A small sound classifier, trained from scratch.
Data: trained on acted Russian speech (Dusha), 82.6 epochs.
Rows from block 5, named by matrix and row number. Rows with one number belong to one neuron. Each number is 128 + 24 x the weight over its row's rms, rounded and kept within 0 to 255. All counts start at 0. After the name is the row's rms in percent of the matrix's.
# fc1: MLP up (model.blocks.5.mlp.fc1.weight, 1280x320), inputs 107-213
# fc2: MLP down (model.blocks.5.mlp.fc2.weight, 320x1280, transposed), outputs 107-213
fc1.981 096 [153 150  92 131 146 107 100  87 183 162  67 124 129 155 119 155 145 146 176 143 141 154 122  91 110 165 149 135  92 110 106 120 106 155 104 123 140 127 131 113 108 138 187 133 134 123 168 119 182 141  82  99  81  94 137 156 119  90 111  88 140 126 107  86 135 152 115 124 115 154 100 104 123 132 140 108 117 164 114 141 160 139 153 136 100  69 136 141 102 130 158  71 132  94 128 167 136 148  87 167 108 129 120 106 112 146 120]
fc1.982 087 [118  91 108 127 150 108  69 128 114 144 133 114 164 126 127 128 133 103 110 101  66 136 104 123  84 108 116 115 115 145 145  87 122 124 141 120 138 129 103 113 105 150 117 145 139 132 123  70  90 145 160 140 129 122 160 105 121 138 138 115  94  72 137 138 123 125 144 122 153 112 129 130 144 138 108 163  76 104 152 143 123 165 100 127 128  98 136 143 152 143 145 101 113 114 110  77 123 123 129 159 120 131 123 141 133 115 157]
fc1.983 087 [130  91  95 127 156 125 131 128 118 163 153 107 147 158  92 142 123  97 107 157 151  91 110 170 136 127 145 183 125 123 154 158 143 144 117 136 129 145 125 139 143 143 114 142  73  89 157 132 118 128 140 111 133 108 107  56 112 123 122  70  99 131 125 151 130 107 135  96 129 138  90 115 135 139 115 107  81 125 104 118 150 138 106 108 132 100 133 124  86 117 141 126 125 141 125 139 145 113 128  97 160 101 133 110 141 117 124]
fc1.984 123 [173 108 109 105  94 102 122 135 107 128  93 116 167 177 149  94 135 123 145 142 140 153 133 143 110  93 148 129 130 126 116 120 175 113 158 119 123 158 162 112 133 164 117 158 142 142 114 129 124 179 123 121 109 105  92 123 124  88 141 134  99 104 141 150  98 130  89 147 105 124 170 146 127  69 149 112 135 129  86 174 145 109 121 123 112 131 165 114 102 156 129  78 125 131 154 114  71 131 112 132 116 122 155 150  99  69 160]
fc1.985 114 [115 147 106 154 109 155 138 122 102 158 124 122 136 123 112  70 123 136 129 112 154 113 126 123 112 105 137 153 156 124 155 153 134 124 138  80 155 149  82 141 102 165 114 114 131 123 138 119  99 149 131 138 100  79 107  97 158 133 133 106 107 163 148 156 121 128  95 136 126 113 112 123  93 120  88  96 128  90 153 122 139 144 101 106 160  90 148 115 129 125  91 147 121 124 132  86 123 162  94  91 125 102 166 133 122 124 106]
fc1.986 090 [135 110 116 137 108 129 121 167 135 119 115 129 133 132 140 126 118 123 120 113 103 144 130 108 122 100 135 115 138 138 138 148  92 135 192 109 174 137 167 108 131  83 119 137  81 128 127  94 145 145 119 123 105 123 155 118 141 125 116 140 150  75 148 118 171 109 114 106 152 160 145 138 137  97 145 131 136 118  99 136 189 127 133 118 130 107 113 103 128  92 162 112 121 150 166 105  96 120  75 120 148 161  97 164 102  96 138]
fc1.987 110 [155 121 118 136 121 168 107 139  90 129 146 128  95 206 122 152 152 124 175 117 140 131  93 121  75 116 128 125  96 121 177 153 139  81 162 125 111 153 172 103 175 156 124 152 115 122 146 141 100 167 145 152 181 155 122 144 141 112 122  80 124 174 135 137  73 142 135 153 132 161 145 128 138  86 106 115 129 133 126 131 128 163 154 167 126  92 147 133 143 155 127 168 133  93 144 128 150 150 118 106 135 107 170  96  95 101 139]
fc1.988 114 [ 98 130  99 147 138 144 144 138 150 131 128  81 118 150  92 121  91 119 105 172  92 155 144 138 133 103 162 185 142 117 138 171 152 119 103 112  99 129 108 162 119 157 105  79 117 133 141  88 167 127 195 136  77 134 126 133 149 134 133 133 136 162 123 135  66 148 132 101 138  94  90  93  73 154 115  61 145 128 102 153 140 158 114 165 138 114  97 143 141 156 148 129 107 139 146 102 130 139 133  94 130 167 105 130 132 135  98]
fc1.989 099 [138 110 137 122  98 128 108 152 164 136 123 131 134  98  76 146 135 124 160 133  86 117 110 122 103 110 138 131 116  94 145  98 120 150 144 139 138 109 119 137 122 180 139 137 121  91 138 141 157 110  92 129  94  59 157 134 135 148 122 116 109 116  94 148 118 134 119 136 171 123 105 111 126 141 147 132 106 131 118 120 177 156 143 116 176 139 145 140 136 142 142 118  99 120 150 144 140 110 111 143  98 142 144 142 178  88 108]
fc1.990 120 [154 116 139 130  96  81 112 128 128 131 132 109 140 149 137 108 127  96 148  97 148 143 135 147  98 134 119 105 138 155 160 126 108  96 143 117 179 207 125 155 109 120 161 165  97 142 105  66  91  98  96 146  91 103 149  92 125 145 114 159  94 132 135 107 134  98 135  73 108 115 130 132 145  95 155 117 123  97 144 145 139 145 150 100 146 164 139 147 137 119 150 112 170 138 167 141 102  89 137 122  99 127 176 168 139 117 145]
fc1.991 102 [162 120  92 163 131 119  91 128 103 129 126 123 122 153 122 146 132 147 107 149 113 122  88 130 102 123 127 106 140 150 176 133 122 130 124  79 157 101 144 102  87 138 119 166 113 102 109 109 110 127 132 100 115 153 145 133 134 180 122  97 137 120 117 143  98 115 139 139 158 191 122 176 148 137 160 135 105 134 106 119 136 150 133  99 110 139 125 139 117 138  86  69  63 167 127 127 106 124 114  70 105 161 151 146 136  98 113]
fc1.992 110 [141 146 120 132 165 171  99 122 129 131 131 134  94 141 136 108 141 111  71 115 106 119 111 111  89 140 130 135 143 144 153 147 124  92  90 151 101  74 105 135 177 164 128 178 139 116 148 119 150 151 126 129 123 118 110 160 104 122 184 123 157 150 127  83 121 152 134 158 130 178 133 183 109 119 124 112 130  98 138 102 115 129 119 107 144 110 127 109 125 153 119  54 110 117 150  93 135 151 116 137 138 120 102 150 121 103 131]
fc1.993 093 [114 138 137 131 105 112 132  86 111 146  90  94 108 137 101  91 118 129 173 130 157 106 124  93 151 145 129 175 135 145  83 108 113 143 129 147  86  55 128 112 128 159 164 137 151 144 128 149 127 121 124 171  78 123 171 129 158 180 159 114 105 215 122 155 129 143 108 153 123 130  85 119  78  98 124  89 161 147 117 108 155 117 110 118 125 155 136  95 148  73 115 133 126 115 103 119 140 132 131 152 137 124 128 139 110 108 113]
fc1.994 081 [104 121 141 113 136 118 121 142 131 182 148 133 120 125 109 120 105 101  81 125 130 131  69 147 127 106 147 132  99  79 131 174 142 112  85 123 125  58 132 139  80 110 154 157 146  94 103 109 158 111 133 147 144 169 102  89 167 119 158 112 101 154 144 202 128 113 162 105 131 139 111 122 109 129 133 143 137 127 146 105 142 144  81 150 147 154 110 129 147 110 170 135 133  90 130 157 119 130 106  98 143 139 125 137 133  98 105]
fc1.995 094 [146 155  91 145 166 113 158 127 187 127 155  92 119 149  92 117 134 147 140 131 129 125 138 145 118 162 105 168 123 120 102 136  97 125 136 113  68 159 159 121 101 105 126  69 146 116 126 151 113 130 105 117 109 125 158 141 130 131 115 157 180 125  80  83 139 165 137 116 154 129 133 116 129 150 105  77 102 171  99 190 114 139 131 179 128 135  89 151 144  95 134 173 133 104 139 156 101 120 134 143 117 173 133 108 136 151 131]
fc1.996 089 [129 110 100 158 125 136 145 124 140 136 123 111 114 101 131  88 131 154 139 105  78 163  94 150 122 130 142 130 108 115 141 131 163 122 116 118 142 124 143  93 115 139 172 157 156 105 156  70 101  98 142 165  99 160 132 176 122 105 153 118 121 166 138 148  71 110  98 150 129 148 113 119 127 125 161 124 142 154 174 137 145 150 128 131 106 113  85 106 117 132 150 126 131  68 165 113 123  96  76 125 155 137  96 154 155  77 158]
fc1.997 099 [120  98 103 117 115 105 115 129 143 140 141  82 124 119 128 136 178  98 132 134 103 127 145 132 114  94 119 132 167 106 121 106 152 147 114  83 128  79  98 136 148 176 120 123 123 136 168 136 122 110 108 129 140 104 136  99 158 146 122 106 133 125 137 151  87 101 129  76 113 180 122 147 154 147 139 108 127 117 137 125 131 131 163 124 135 134 134  98  70 121 125 144  85 123 149 155 117 103 141 130  90 146 112 170 166 130 125]
fc1.998 103 [ 86 130 120 179 149 101 150 173 124 139  94 117 125 142 117 118  87 120 142 138 177 162 130 137  38 117 152 153 140 120 109 117  93 116 128 112 110 138 108 131 145 100 145 145 121 115 120 105 144 163 129 155  78 155  64 133 140 149 115 114 117 133 162 107 115 147 109 139 139 115 104 152  95  80 128 141 180 134 133 138 114 170 115 119 153 142 131 119 155 133 169  82 140 134 128 114 115 110 117 105 108 140 122 118 172 175 132]
fc1.999 085 [104 104 119 137 119  97 143 180 137 124 132  75 158 147 109 112 152  83 132 126 100 154 111 116 127  84 161 134 103 113 116  96  98 105 162 134 149 115 115 142 117  77 176 142 137 132 136 144 144 157 106 148 116 120 139 163 131 149 196 119 117  89 116 104 127 147 150 129 113 154 138 135 125  93 133 114  98  96 138 146 141 126 138 111 146 124  99 141 147 105 113  91 128 119 143 117  90 149  96 117 110 106 120 133  92  89 109]
fc1.1000 085 [142 131 123 149 121 145 160 170 116 150 132  86 154 174 107 101 103 110 106 120 103 117 129 111 120 136 116 149 136 109 132 122 104 134 115 176 122 148  70 125 115 145 130 124 112 121 140 117 140 106 126  84 114 124 130  96 125 115  74 103 121 125 106 151 104 130 132 114 111 159 152 134 171 110  91 126 110 116 145 125 109 159 114 195 105 131 146 121  90 139 163 129 140 120 157  83 114 131 119 116 124 180 142 110 136 123 120]
fc1.1001 099 [110 134 115 179 114 111 156 150 144 116 128 117 118 119 137 122 169  87  88 119  79 154 112 105 142  86 154 118 115 136 149 137 123 127 195 121 125 146  99 105 115 167 177 129  91 145 114 141 106 113 131 144 104 140 112 122 169 112 178 145 125 121 152 107 112 103 127 133 100 175 160 138 155  99 127 113 131 116 135 168 145 146 114 127 128 112 121 108  93 141 157 145 115 124 167 109 141  93  96  87 132 125 152 178 121 109 147]
fc1.1002 102 [135 139  91 152 122 142 142 120 128 131 133 107 121 149 116  82 131  83 119 123 131 114 127 158 125 110 128 140 134 135 136 129 128 105 155 129 100 147 126 132 119 174 128 100 101  73 108 120  98 124 128 115 114 182 105 125 133 129 103 120 117 149 129 148 126 126 156 130 141 150 138 108 135 146  68 135 124  99 162 129  92 164 142 147 132 155  95 121 133 112  97 128 124 151 122 100 116 140 107 116 115 100 151 159 128 119 152]
fc1.1003 090 [164  90 155 146 119 159 128 179  94 135 135 141 157 131 109 149 126 166 136 126 134 127 122 103 170 157 178 169 113 149  96 116 114 137 125 108 130 169 126  99  78 111 116 137 140 117 112 126 183 105 158 116 141 100  99 102 116 108 163 118 121 125 141 167 128 161 136  56 176 134 118 125 148 174 129 126 113  95 143 129 144 139 152 102 130 140 154  87 150 140 141  70 103 174 149 159 120 156 114 106 155 111 132 134 108 112 139]
fc1.1004 101 [134 132 130 122 107  90 121 144 126 142 149 146 139 115 130 152  75 137 154  73 123  96 101 119 122 112 146 116 107 107 102 108 133 141  87 149 117 105 173 144 128 121 120 144 129 114 112 124 104 118 146 145 134  76 146 141 122 109 143 110 129 143 147 174 113 113 148 145 117 120 126 116 121 126 121 126 139 143 136 136  75 172 153 108 127 129 104 147 177 135 142  91 138 129  93 153  97 115 104  98  88 125 146 120 125 112 106]
fc1.1005 097 [139 141  90 157 120 147  87 114 171 154 150  97 158 164 124 117 160  74 123 140 133 129 114 130 110 145 112 122 148 143 131 124 105 100 168 166  91 150 112  85 165 161 137 150 135 145 118 108 124 137  87 143 136 146 112 167 144 164 119 120 152  79 128 104 110 157 171  98 131 159 150 150 105 101 120 105 165 105  80 114 116 159 146 115 112 104 125 145 123 143 166 115 141 138 158 160 131 109 116 136  98 144 150 173 141 108 138]
fc1.1006 096 [127  77 101 156 140 161 154  91 131  84 132 168 100 108  98 102 120 173 107 112 142 139 175 135 121 117 125 171 167 157 155 116 124 121 101 115 126 124 110 149 126 118 128 145 112 123 167 112 145 100 119 152 106  45 100 118 151 121 124 156  96 115 140 159 130 128 133 136 136 172 128 105 112 104 127 108 116 116 134 106 164  90 127 104 168 143 131 159 181 108 156 145 113 146 179 125 145 160  86 118 101 118 123 124 150 127 132]
fc1.1007 106 [127 115  82 127 144 112 147 118 124 145 132 117 102 168  96 125 100 133 127 107 122 116 132 117 149 100 178 159 128 139 133 130 141  99  94 121  94 103 125 113 159 165 145 143 125 143 125 134 115 122  71 110 134  73 122 132 160 138 164 120 103 134 134 137 115  99  94 155 145 139 110 152 112 121 147 142  58 107 111 108 121  90 138 117 160 149 121 114 128 132 115 156 111 132 134 107 140  96 133 132 161 153 160 155 156 161 130]
fc1.1008 104 [126 109 124 124 138 163 126  99 154 128 103 115 153 117 112 129 138  91 134 118 143 113 121 133 142 149 162 127 134 115 103 147  85 135 115 110 139  91  87 135 112 120 178 122 162 115 103 167 144 127 110 161 142 174 125 165  82 121 115 138 117  87  91  67 154 122 119 106 123 119 106 156 104 143 134 141 133  75  84 110 163 124 106 100  67 131 161 129 117 105 150 144 120 148 122  92 129 121 104 131 111 177 159 113 145 139 160]
fc1.1009 100 [ 90  99 124 124  88 133 143 160 134 152 120 130 131 120 123 100  75  69 121  94 122 159 174 115  90 146 136 142 131 161 104 130 114 133 167 118 138 194 118 123 175 158 129 128 178  99 134 125 134 139 118  91 139 127 104 112 125 131 159 154 135 118 154 144 106 162 131 104 124 125 115 130 171 130 144 124 130 165 118 138 113 101 137 102 171 137 115 158  98 137 157 145 154 107  92 137  75 142 116  89 114 136 142 151 163 109 159]
fc1.1010 083 [115 143 159 135 154  97 113 143 140 124 116 133 136 151  97 127 120 170 107 147 119 153 101 135 113 185  73 115 148 113 138 108 106 114 134 147 119 138 147 127 125 136 113  95 120 168  97 159 152 142 113 120 105  69 117 143 107  86  92  98 134 142 163 126 139 148 100 128  96 139 117 150 179 129 121 119 107 120 142 154 124 128 130 132 142  81 142 136 132 169 113 111 126 131 110 149 108 121 144 116 111 148 127 131 156 169 140]
fc1.1011 104 [126  91 130 114 151 153 142 164 124  98 109 111 124 122  73  99 106 115 140 138 120 127 138 114 110  98 143 123 121 106 141 120 114 130 114 118  81 152  84 135 123 168 120 137 135  88 155 115 113 113 159 105 115 198 111 115 161  90 104 158 128 127 173 114 148  82 115 134 164 145 139 105 126 104 110 145 126 140 146 166 152 195 194 111  89 128  50  86 137 155 164 106 149 130 150 145 128 129 107 128  71 159 139 118 170 119 118]
fc1.1012 079 [122 147 107 132 116 117 138  91 159 150 148 143 113 117 145 154 133 153 113  98 122  65 148 125 102 109 115 136  95 111 158 171 119 162 118  93 117 112 136 176 142 131 103  94 114 183 153 140 137 104 107 129 133 164 166 178 171 112  87 149 151 130 122 130 121  85 148 105 164 169  93 153 150 145 101 126 104 122 130 144 129 121 142 149 142 134  80 142 154  90  90 176 103 116 153  87 111 112 137 152 133 117 171 174 135 146 124]
fc2.981 089 [113 134 176 111 141 134  90 137 130 102 128 137  97 159 138 133 134 130 151 133 166 114 105 111 157 106 119  92 132 129  87 113 122 131 141 195 133  57  94 111 156 147 112 103 119 150 102 135 139 140 106 141 108 115 112 156 129 150  90 114 138 104 154  90 110 153 124 141 108 143 123 130 153 110  94 144 109 124 140 100 148 109 150 146 143 110 117 124 129 149 102 130 167 141 153  71 108 127 144 137 111 101 122 105 128 113 140]
fc2.982 077 [117 154 116 132 142 117 106 124 117  82 140 143 119 162 126 138 117 197 161 158 128 125 110  95 168 119 133 126 140  92 115 147 149 128 125 142 119 125 148 108 114 105 120 135 107 141 141 163 105 125 110 110 114 160 137  79 148 123 147  88  85 103 117 159 112 133  98 151 156 139 151  99 134 131 146 139 135 129 114 154 147 131 149 121 116 155 164 145 158 142 112 121  74  72 140 157 152  68 155 113 161 117  99 157 131 160 135]
fc2.983 072 [151 160 154 121 128  95 105 125 126 138 119 147 101 127  78 123 153 101  97 121 119 104 137 101  93 112 150 122 130 120 129 122 139 152 133 149  97 154 150 182 153 159  77 129 146 126 140 166 121 154 126 127 110 134 128 121 141 127 108 167 131 153 153 105 141  77 149 151 155 133 154 116  79  94  96 111 150 103 103 136 104 107 135 142 110 125 125 121 118 117 183  64 114 132  92 148 103 120 154 156  62 120 134 172 134 138 117]
fc2.984 152 [135  99 136 124 165 115 130 165 173 129 126 164 137 158 115 104 142 112 133 106 148 120 154 131 126 142 119 149 131 121  57 137 122 161 114 134 119 131 117 142 113 115 134 151 102 123 178 123 153 172 186 141 148 148 118  96 164 133  52 146 165 156 148  94 125 144 120 152 155 129 118 105  81 145 121  92 123 160  99 118 121 122 197 123 127 111 107 160 149 121 101 127 144 153 145 157 103 155 171 149 131 131 140 100 140 137 124]
fc2.985 129 [129 133 173 124 148  69 146 125 109 133 102 138 109 144 139 104 168 125 116  67 129 155 156 161 112 140 110 116 139 120 109 110  80 164 117 172 131 168 119 132 134 139 132 108 141 120 130 122 101 203 147 142 138 101  91 107  99 144  72 146 137 134 129 142 129  94  76 121 103  92 148 115 156 122 175 102 111  99 121 155  88 117 165 115  89 128 135 111 110 121  89 138 122 186 145 132 135 125 172 121 144 132 101 119 147 164 106]
fc2.986 084 [111 119  91 154  95 147  74 107 140 118 135 145 128 128 121 128 139 118 121 154 141 144 138 126  97 165 141 127 159 112 115 130 128  97  80 132 159 133 105 136 115 123 117 132 139 153 146  92  84 104 127 118 105 132 166 117  99 142  80  92 160  94 108 117 115 118 150 104 165 176 108 140 144 142 130 101 123 105 141  96 176 166 132 134 130 120 106 108 113 148 159 120 139 122 124 106 122 118 174 158 148 126 115 129 138 133 134]
fc2.987 116 [137 186 124  95 140 142  85 156 114  99 130 134 147  75 126 143 103 156 118 148 122 123 156 124 156 109 113 116 169 152 113 159 111 138 108 148 151 144 133 134 101 115 159 118 158 157 116 130  91 103 135 144 118 123 167 149 125 102 104 124 115 107 100  88 152  83 103 178  87 173 123 139 121  97 105 154 132 120 151 111 138 155  96 123 127 129 162  97 143 109 133 146 173 100 106 177 129 124 120 121 115 111 117 106 106  97 108]
fc2.988 133 [ 94  96 149 124 117 130 153 106 104 140 130 128 131  93 136 122 121 140 166  79 117 170 167 156 117 110 137 123 109 140  78 112 182 162 159 136 160 165 134 152 109 123 107  73 117 153 109 135 131 138 171 121 147 156 104 160 108 134 170 111 151 159 161 111  99 147 133 126 148 116 136 107 114 133 131 132 161 131 138 137 117 184 139 136 155 107 134 121 118  83 137 109 164 167 101 128 141 114 130 130 147 137 118  69 121 147 142]
fc2.989 088 [102 178 154 154  94 110  81 109 147 119 142 103 126 105 112 146 132 126 121 158 150 107 129 119 114 145 147 145 108 112 122 113 137  77 133 107 113 140 123 114 136 107  89 139 109  90 118 129 103 111 126 120 110 132 131 133 125 122 143  86  86 114 152 121 118 132 151 106 131 151 124 139 116 145 134 128 116  83 108 143 147 112 128 125 104 192 120 120 129 169 164 131 126 123 135 111 150  96 100 122  86 139 103 167 114 142 154]
fc2.990 140 [146 144 154 106 174 126 107  97 107 134 122 130 124 116 128  96 154 170  93 123  89  82 158 158 133 104  89 119 151 131 122 121 121 160 140 151 121 145 114 125 167 112 153 135 165 147 122 147 103 139 121 143 123  96 150 116 120 114 117 160 135 132  73 130 154  96  94 158 102 115 141 179 141 121 107 122 111 136 152 116 131  78 119 132  84 113 138 103 129 125 113 152 114 143 116 127 155 114 131 115 174 112 110 130 119 116 138]
fc2.991 082 [ 78 143 196 100  81 132 129 131 114 110 117 117 107 110 120 147 117 125 100 144 134 119 152 134 117 120 148 144 132 145 143 128 135 132 129 136  67 137 145 141 162 124 122 122 118 113  78 117 113 140 125 139 152 127 133 141 126 110 132  94 156 120 168  96 136 124 102 130  91 106 133 106 105  85 193 173 116 131 165 152 130  96 103 142 115 129 140  83 110 140 122 127 131 106 115 105 109 106 130 116 109  95  95 134 136 132 138]
fc2.992 129 [105 171 147 118 139 170 116 130 127 112 137 103 127 116 142 152 124 154  89 120 120 126 158 136 142 132 119 157 160 122 156 127 124 141 141 117 124 132 130 150 142 159 117 119 135 149 194 137 106 101 104 161 109 143 152 148 127 133 150  87 110 121  85 147 139  83 125 121 107 135  95 104 137 113 126 108  98 161 137 139 156 156  83 122 151 115 139 109 135 126 151 119 134  84  91 151 164 112  95 143 113 140  99 130 153 107 118]
fc2.993 080 [124 120 164 108 177 182 126 160 176 131 110 148 120 156  99 170 150 173 143 110 143 136 135 157 133 121 137 140  82 156 120 117 153 118 131 137 117 135 122 145  87 144  86 122 103 122 109 146 154 177 123 123 108 151  88 108 119 131 123 133 149 158 125  93 127 142 110 122 114  89 134 130 145 158 161 165 122 164 126  95 125 112 183 150 114 123  96 121 100 146 112 154 137 107 102 105 155 170  94 181 147  89 122 118 130 142 152]
fc2.994 067 [175 130 133 147 106  87  99 133  97 115  83 136 119 121 154 112 102 150 143 104 138 139  95 167 135 138 119 142 179 137  91 146  98 164 176 106 125 110 185 114 120 137 148 113 125 131 119  80 137 105 117 161 131 108 118 142 141 111 183 124  75 138 165 120 133 148 111 130 127 138 115 149 132 114 139 129 130 157 127 106 107 143 112 120 172 116  94 138 159 132 134 167 141 136 105 172 150 135  69 124 125 140 160 107 138 124 123]
fc2.995 096 [109 120 163 113 125 156 115 132  74 105 137 149 112 163 151 131 131 117 148 154 155 115 145 154 127 122 123 146 142 140  79 137 130 121 134 152 119 100 118 112 156 140 107 144 144 137 151 135 129 107 127 159 140 153 121 130  99 108 135  45 101  91 181 129 161  94  88 138 116 129 127  94 142 128 133 100 123 111 127 149 116 149 103 147 147 105 141 134 131 137 105 139 134 125  98  94 156 145 142 166 140 133 126 133 126 129 117]
fc2.996 080 [ 96 158 102 143 130 151 114 129  90 119 164  78 144 177 139 120 121  99 152 121 148 139 115 119 116 142 119 126 199 122 155 133 153 137 144 115 139 136 135 114 124 145 124 139 138 118 107 149 114 144 115 129 130 123 146 141 148 132 111  53 111 107 155 129  87 105 150 126 109 145 115 142 151 187 157  88 109 128 134 133 161  80 120  92 106 132 124 114 126 128 110 125 156 119  85 113 161  81 129 130 100 139 121 144 124 139 152]
fc2.997 087 [119 160  95 166 138 112  99 120 160 153 139 104 115 178 114 144 133 128 158 173 132 138 116 103  95 133 115 133 120 109 133 158 157 138  87 147 156 130 109 140 141 120 147 182 152 116 129 143 129 142  88 143 158 148 128 116 146 135 115  92 117  97 152  97  91  96 116 100 149 133 105 148 102 125 165  69 155  78 101 134 136 141 145 144 125 148 148 161 103 121 115 132 148 100  93 101 106 146 111 134 148 154 119 137  99  94 138]
fc2.998 096 [108 117 176 106 155 107 139 147 123 157 101 182 129 119 121 157 130 146 132 146 135 120 150 104 149 131 135 149 137 122 123 151 120 164 127 119 128 126 137 129 105 108 114 141 150 147 161 164  71 149 161 159 140 159 169  79 140 130 128 129 134 105 111 120 153 104 102  99  91 117 179  99  95 132 138 139 112 107 120 167 136  72 150 163 128 148 101 132 115  70 109 137 144 187 119 125  87 128 146 102 149 148 137 103 107 152 115]
fc2.999 104 [ 96 148 135 138 129 118  92 143 113 152 130 101 141 169 117 103 102 112 100 127 152 167  97 101  64  88 141 131 134  97 137 133 155 130 101 107 130 129 144 118 119 108 117 119 156 117 151 167  84 126 157 138 104 167 124 138 154 118 112 137 110 154 132 120 106  98 111 120 120 129 116  94 119 134 188  94  90  99 122 141 157 183 132 102  89 106 128  93 143 141 143 140 114 122 110 131 117  98  95 130 124 136 158 151 134 104 125]
fc2.1000 080 [125 131 108 110 151 162 117 140 132 134 188 129 150 141 136 117 146 117 114 110 144 119 127 102 122  88 135 127  99  95 139 134 139 111 132 128 108 131 139 107 115 142 113 149 137 114 138 167 124 125 140 161 121 155 103 126 164 135 146 134  94 147 152 153  91 131 160 101 129 156 119  81 167  91 103 108 125 122 165 152 140 129 129 102 145  96 124 144 167 147 121  87  82  94 151  98 119 122  95 112 127  91 142 129 160 132  94]
fc2.1001 085 [126 130 184 133 142 114  78 137 101  82 131 106 120 169 126 120 133 134 125 143 122 158 120 125  87 125 158 173  86 106 156 106 128 152 142 125 105 141 156 113 149 118 111 132  96 132 106 130 118  83 132 133  96 123 116 164 111 103  95 118 112 142 121 140  87 104 157  89 110 132 120  98 117 124 196 117 106 109 130 145  92 164 124 129  87 126 118 118 122 151 144 144 104 117  81 111 165 133 125 146 123 138 161 153 138  94  94]
fc2.1002 094 [ 93 144 145 156 108 160 139 188 138  69 149 137 106 138 132 160 102 150 124 115 114 150 133 122 134 136 136 176 110 126 119 143 142 142 110 106 128 165 124 149 169 129 127 145 103 191 148 119  89 132 127 135 137 147 183 149 124  95 144 118 140 165 124 103 159  82 130 111 116 141 108 102 124 103 122 164 136 143 135 122 145 143 131 133 150 102 107 142 157 162 146 127 121  98 151 168 151 148 109 166 104 147 116 103 142 122  99]
fc2.1003 073 [121 136 161 128 120 163 119 101  84  90 116 149 158 138 107 113 152 168  79  89 102 129 129 124 103 141 136 113 142 105 124 131 127 159 180 119 125 120 142 122 166 101 146 112 149 128 135 159 153 100 112 138 144 104 168 132 125 130 108  93 139 146 130 106 165 132 111  58 107 144 144 116 119 102 116 143 139 126 155  78 136 101  93 173 128  93 108 130  89 124 125 142 147 111  88  83 135 156  96 104 107 129 139 105 114 124 136]
fc2.1004 108 [166  81  76 125 171 120 149 122 144 148 154 128 136 137 138 135 128 128 132  85 125 138 118 135 105  95 133 130 107 123 140 155 117 113 137 130 139 152 123 148 118 126 140 121 139 134 126 102 172 148 128 135 123 163  91 117 158 106 127 199 112 138  90 140 153 106 108 158 107 124 135 116 136 159 159 196 157 123 122 112 134 144 176 105 109 115 149 174 117 139 127 176  80 110 101 140 120 104 153 148 112 127 179 148 140 127 102]
fc2.1005 091 [120  96 100 135 121 148 151 143 138 137 118 112 128 153 132  89 139  77 129 115 143 144 137  83 126 109 136 121 151 130 152 135 122 141 135 128 132 145  93 114 117 164 130 186 157 125 132 145 124 109 127 131 113 100 131 100 156 150 141 122 116 123 143 121 113 116 173 138 104  97 112 116 152  97 147  99 108  83 167 151  84 108 169 108 105 151 106 156  99  96 115 137  97  84 108  98 119  83  83 134 120 129 125 178 142 119 107]
fc2.1006 096 [118 130 132 149 187 118 142 111 134 110 121 137 142 129 174 140  81 159  96 129 142 164 109 147 129 122 120 116 129 149 107 159 128 132 109 118 123 143  94 115 142 137 141 120 148 123  91 119 172 107 142 125 167  94 133 144 118 149  84 160 153  97 126  85 143 142 124 133 127 113 124 152 110 126 137 106 166 167 166 131 121 145 136 112 115  81 137 116  86 118  90 159 129 146  92  96 141 146 132 123 166 108 112 116  76 115  98]
fc2.1007 112 [166 156 138 164 114 131 103 129 117  78 118 125 161  88 114 132 148 134  76 151 127  83 163 102 180 102 149 126 142 103 146 123 130 115 119 130 133 122 152 110 131 133 155 123 136 151 134 168 139  92 113 117  49 113 134 142 118 101 109 138 169 126 139 140 169 123 148 160 146 141 157 137 111 117 113 156 132 157 155  97 107 107 109 113 129 112 150 166 136 167 152 157 105 110 100 187 134 106 137 131 107 112 105  95 144  94 118]
fc2.1008 090 [138 147 114 159 117 140  87 162 127  95 106 108 137 159 129 149 129  93 114 188 144 148 150  81 118 143 101 108 131 117 161 124 185 139 155 139 161 133 129 112 110 150 138  98 114 127 133 133 120 121 147 142 118 152 145 122 121 122 126 125 141 103 162 123 139 102 138 112 116 153 139 134 104  91 106 131 117 149 157 138 147 116 134 138 167 146 118 126 174 168 126 145 171 124 110 131 124 163 119 113 126 123 118  86  91 112 124]
fc2.1009 099 [118 135 160 139 102 172  98 176 120  97  95 129 101 140 146 138 123 131 104 167 148 134 115 149 136 140 129 135 142 116 100 144 132 109  72 121 122 108 128 159 164 105 104 142 152 138 142 107 109 134 127 170 107 204 140 134 107 115  90 101 126 104 183 114 145 120 152 167 112 131 173 107 128 116 123  99 105 104 148 145 121 156 114 125 107 148 175 121 126 103 104  98 164 128  89 130 165 102 114 132 105 141 131 116 114 135 125]
fc2.1010 077 [128 126 133  90 110 148 102 139 120 143  91 130 140 120 114 134 110 118 143 121 102 107 102 122 151 120 125 116 121  99  91 127 113 132 119 116 198 118  88 157 104 112 151 147 148  98 127  95 122 113 126 122 130 138 121 109  82 125 106 123 166 128 105 120 123 158 140 130 159  89 117  85 160 151 123 102  97 131 110 158  71 146 104 111 135 140 101 162 165 146  92 116 200  92 110  99 126 146 114  81 146  83 115 110 132 132 104]
fc2.1011 106 [ 85 123 179 123 149 121 164 149 143  80 141 143 133 114 112 158 149 155 135  80 163 120 103 158 137 102 111 135 125 136 115 106  84 129 141 116  90 117 110 152 128 130 106 110 125 122 128 180 103 155 146 112 146 185 143 154 113 108 149 112 127 154 114 158 124 110 101 127 107  91 149 109 114 110 133 150 176 108 136 149 145 177 167 148 117 106 145 142 143 125 118 121 116 146 121 127 145  94 135 129 142 122 130 145 153 116 118]
fc2.1012 074 [110 105 135 108  89 102 165 137 134 119 137 123 161 124 120 142 105 115 146 105 111  89 138  94  97 114 121 161 136 149 124 100 152 141 141 117 111 113  96 137 133 104 139 142 139  96 112 115 139 108  95 112 113 119 128 124 128 127 139 121  98 113 139 147 120 115 138 124 172 118 108 137 118  87 153 150 128 142 113 133 127 128  85 139 133 124 160 132  93 152 157 105 155 130  93 131 138 100 129 138 132 113 113 102 164 133 129]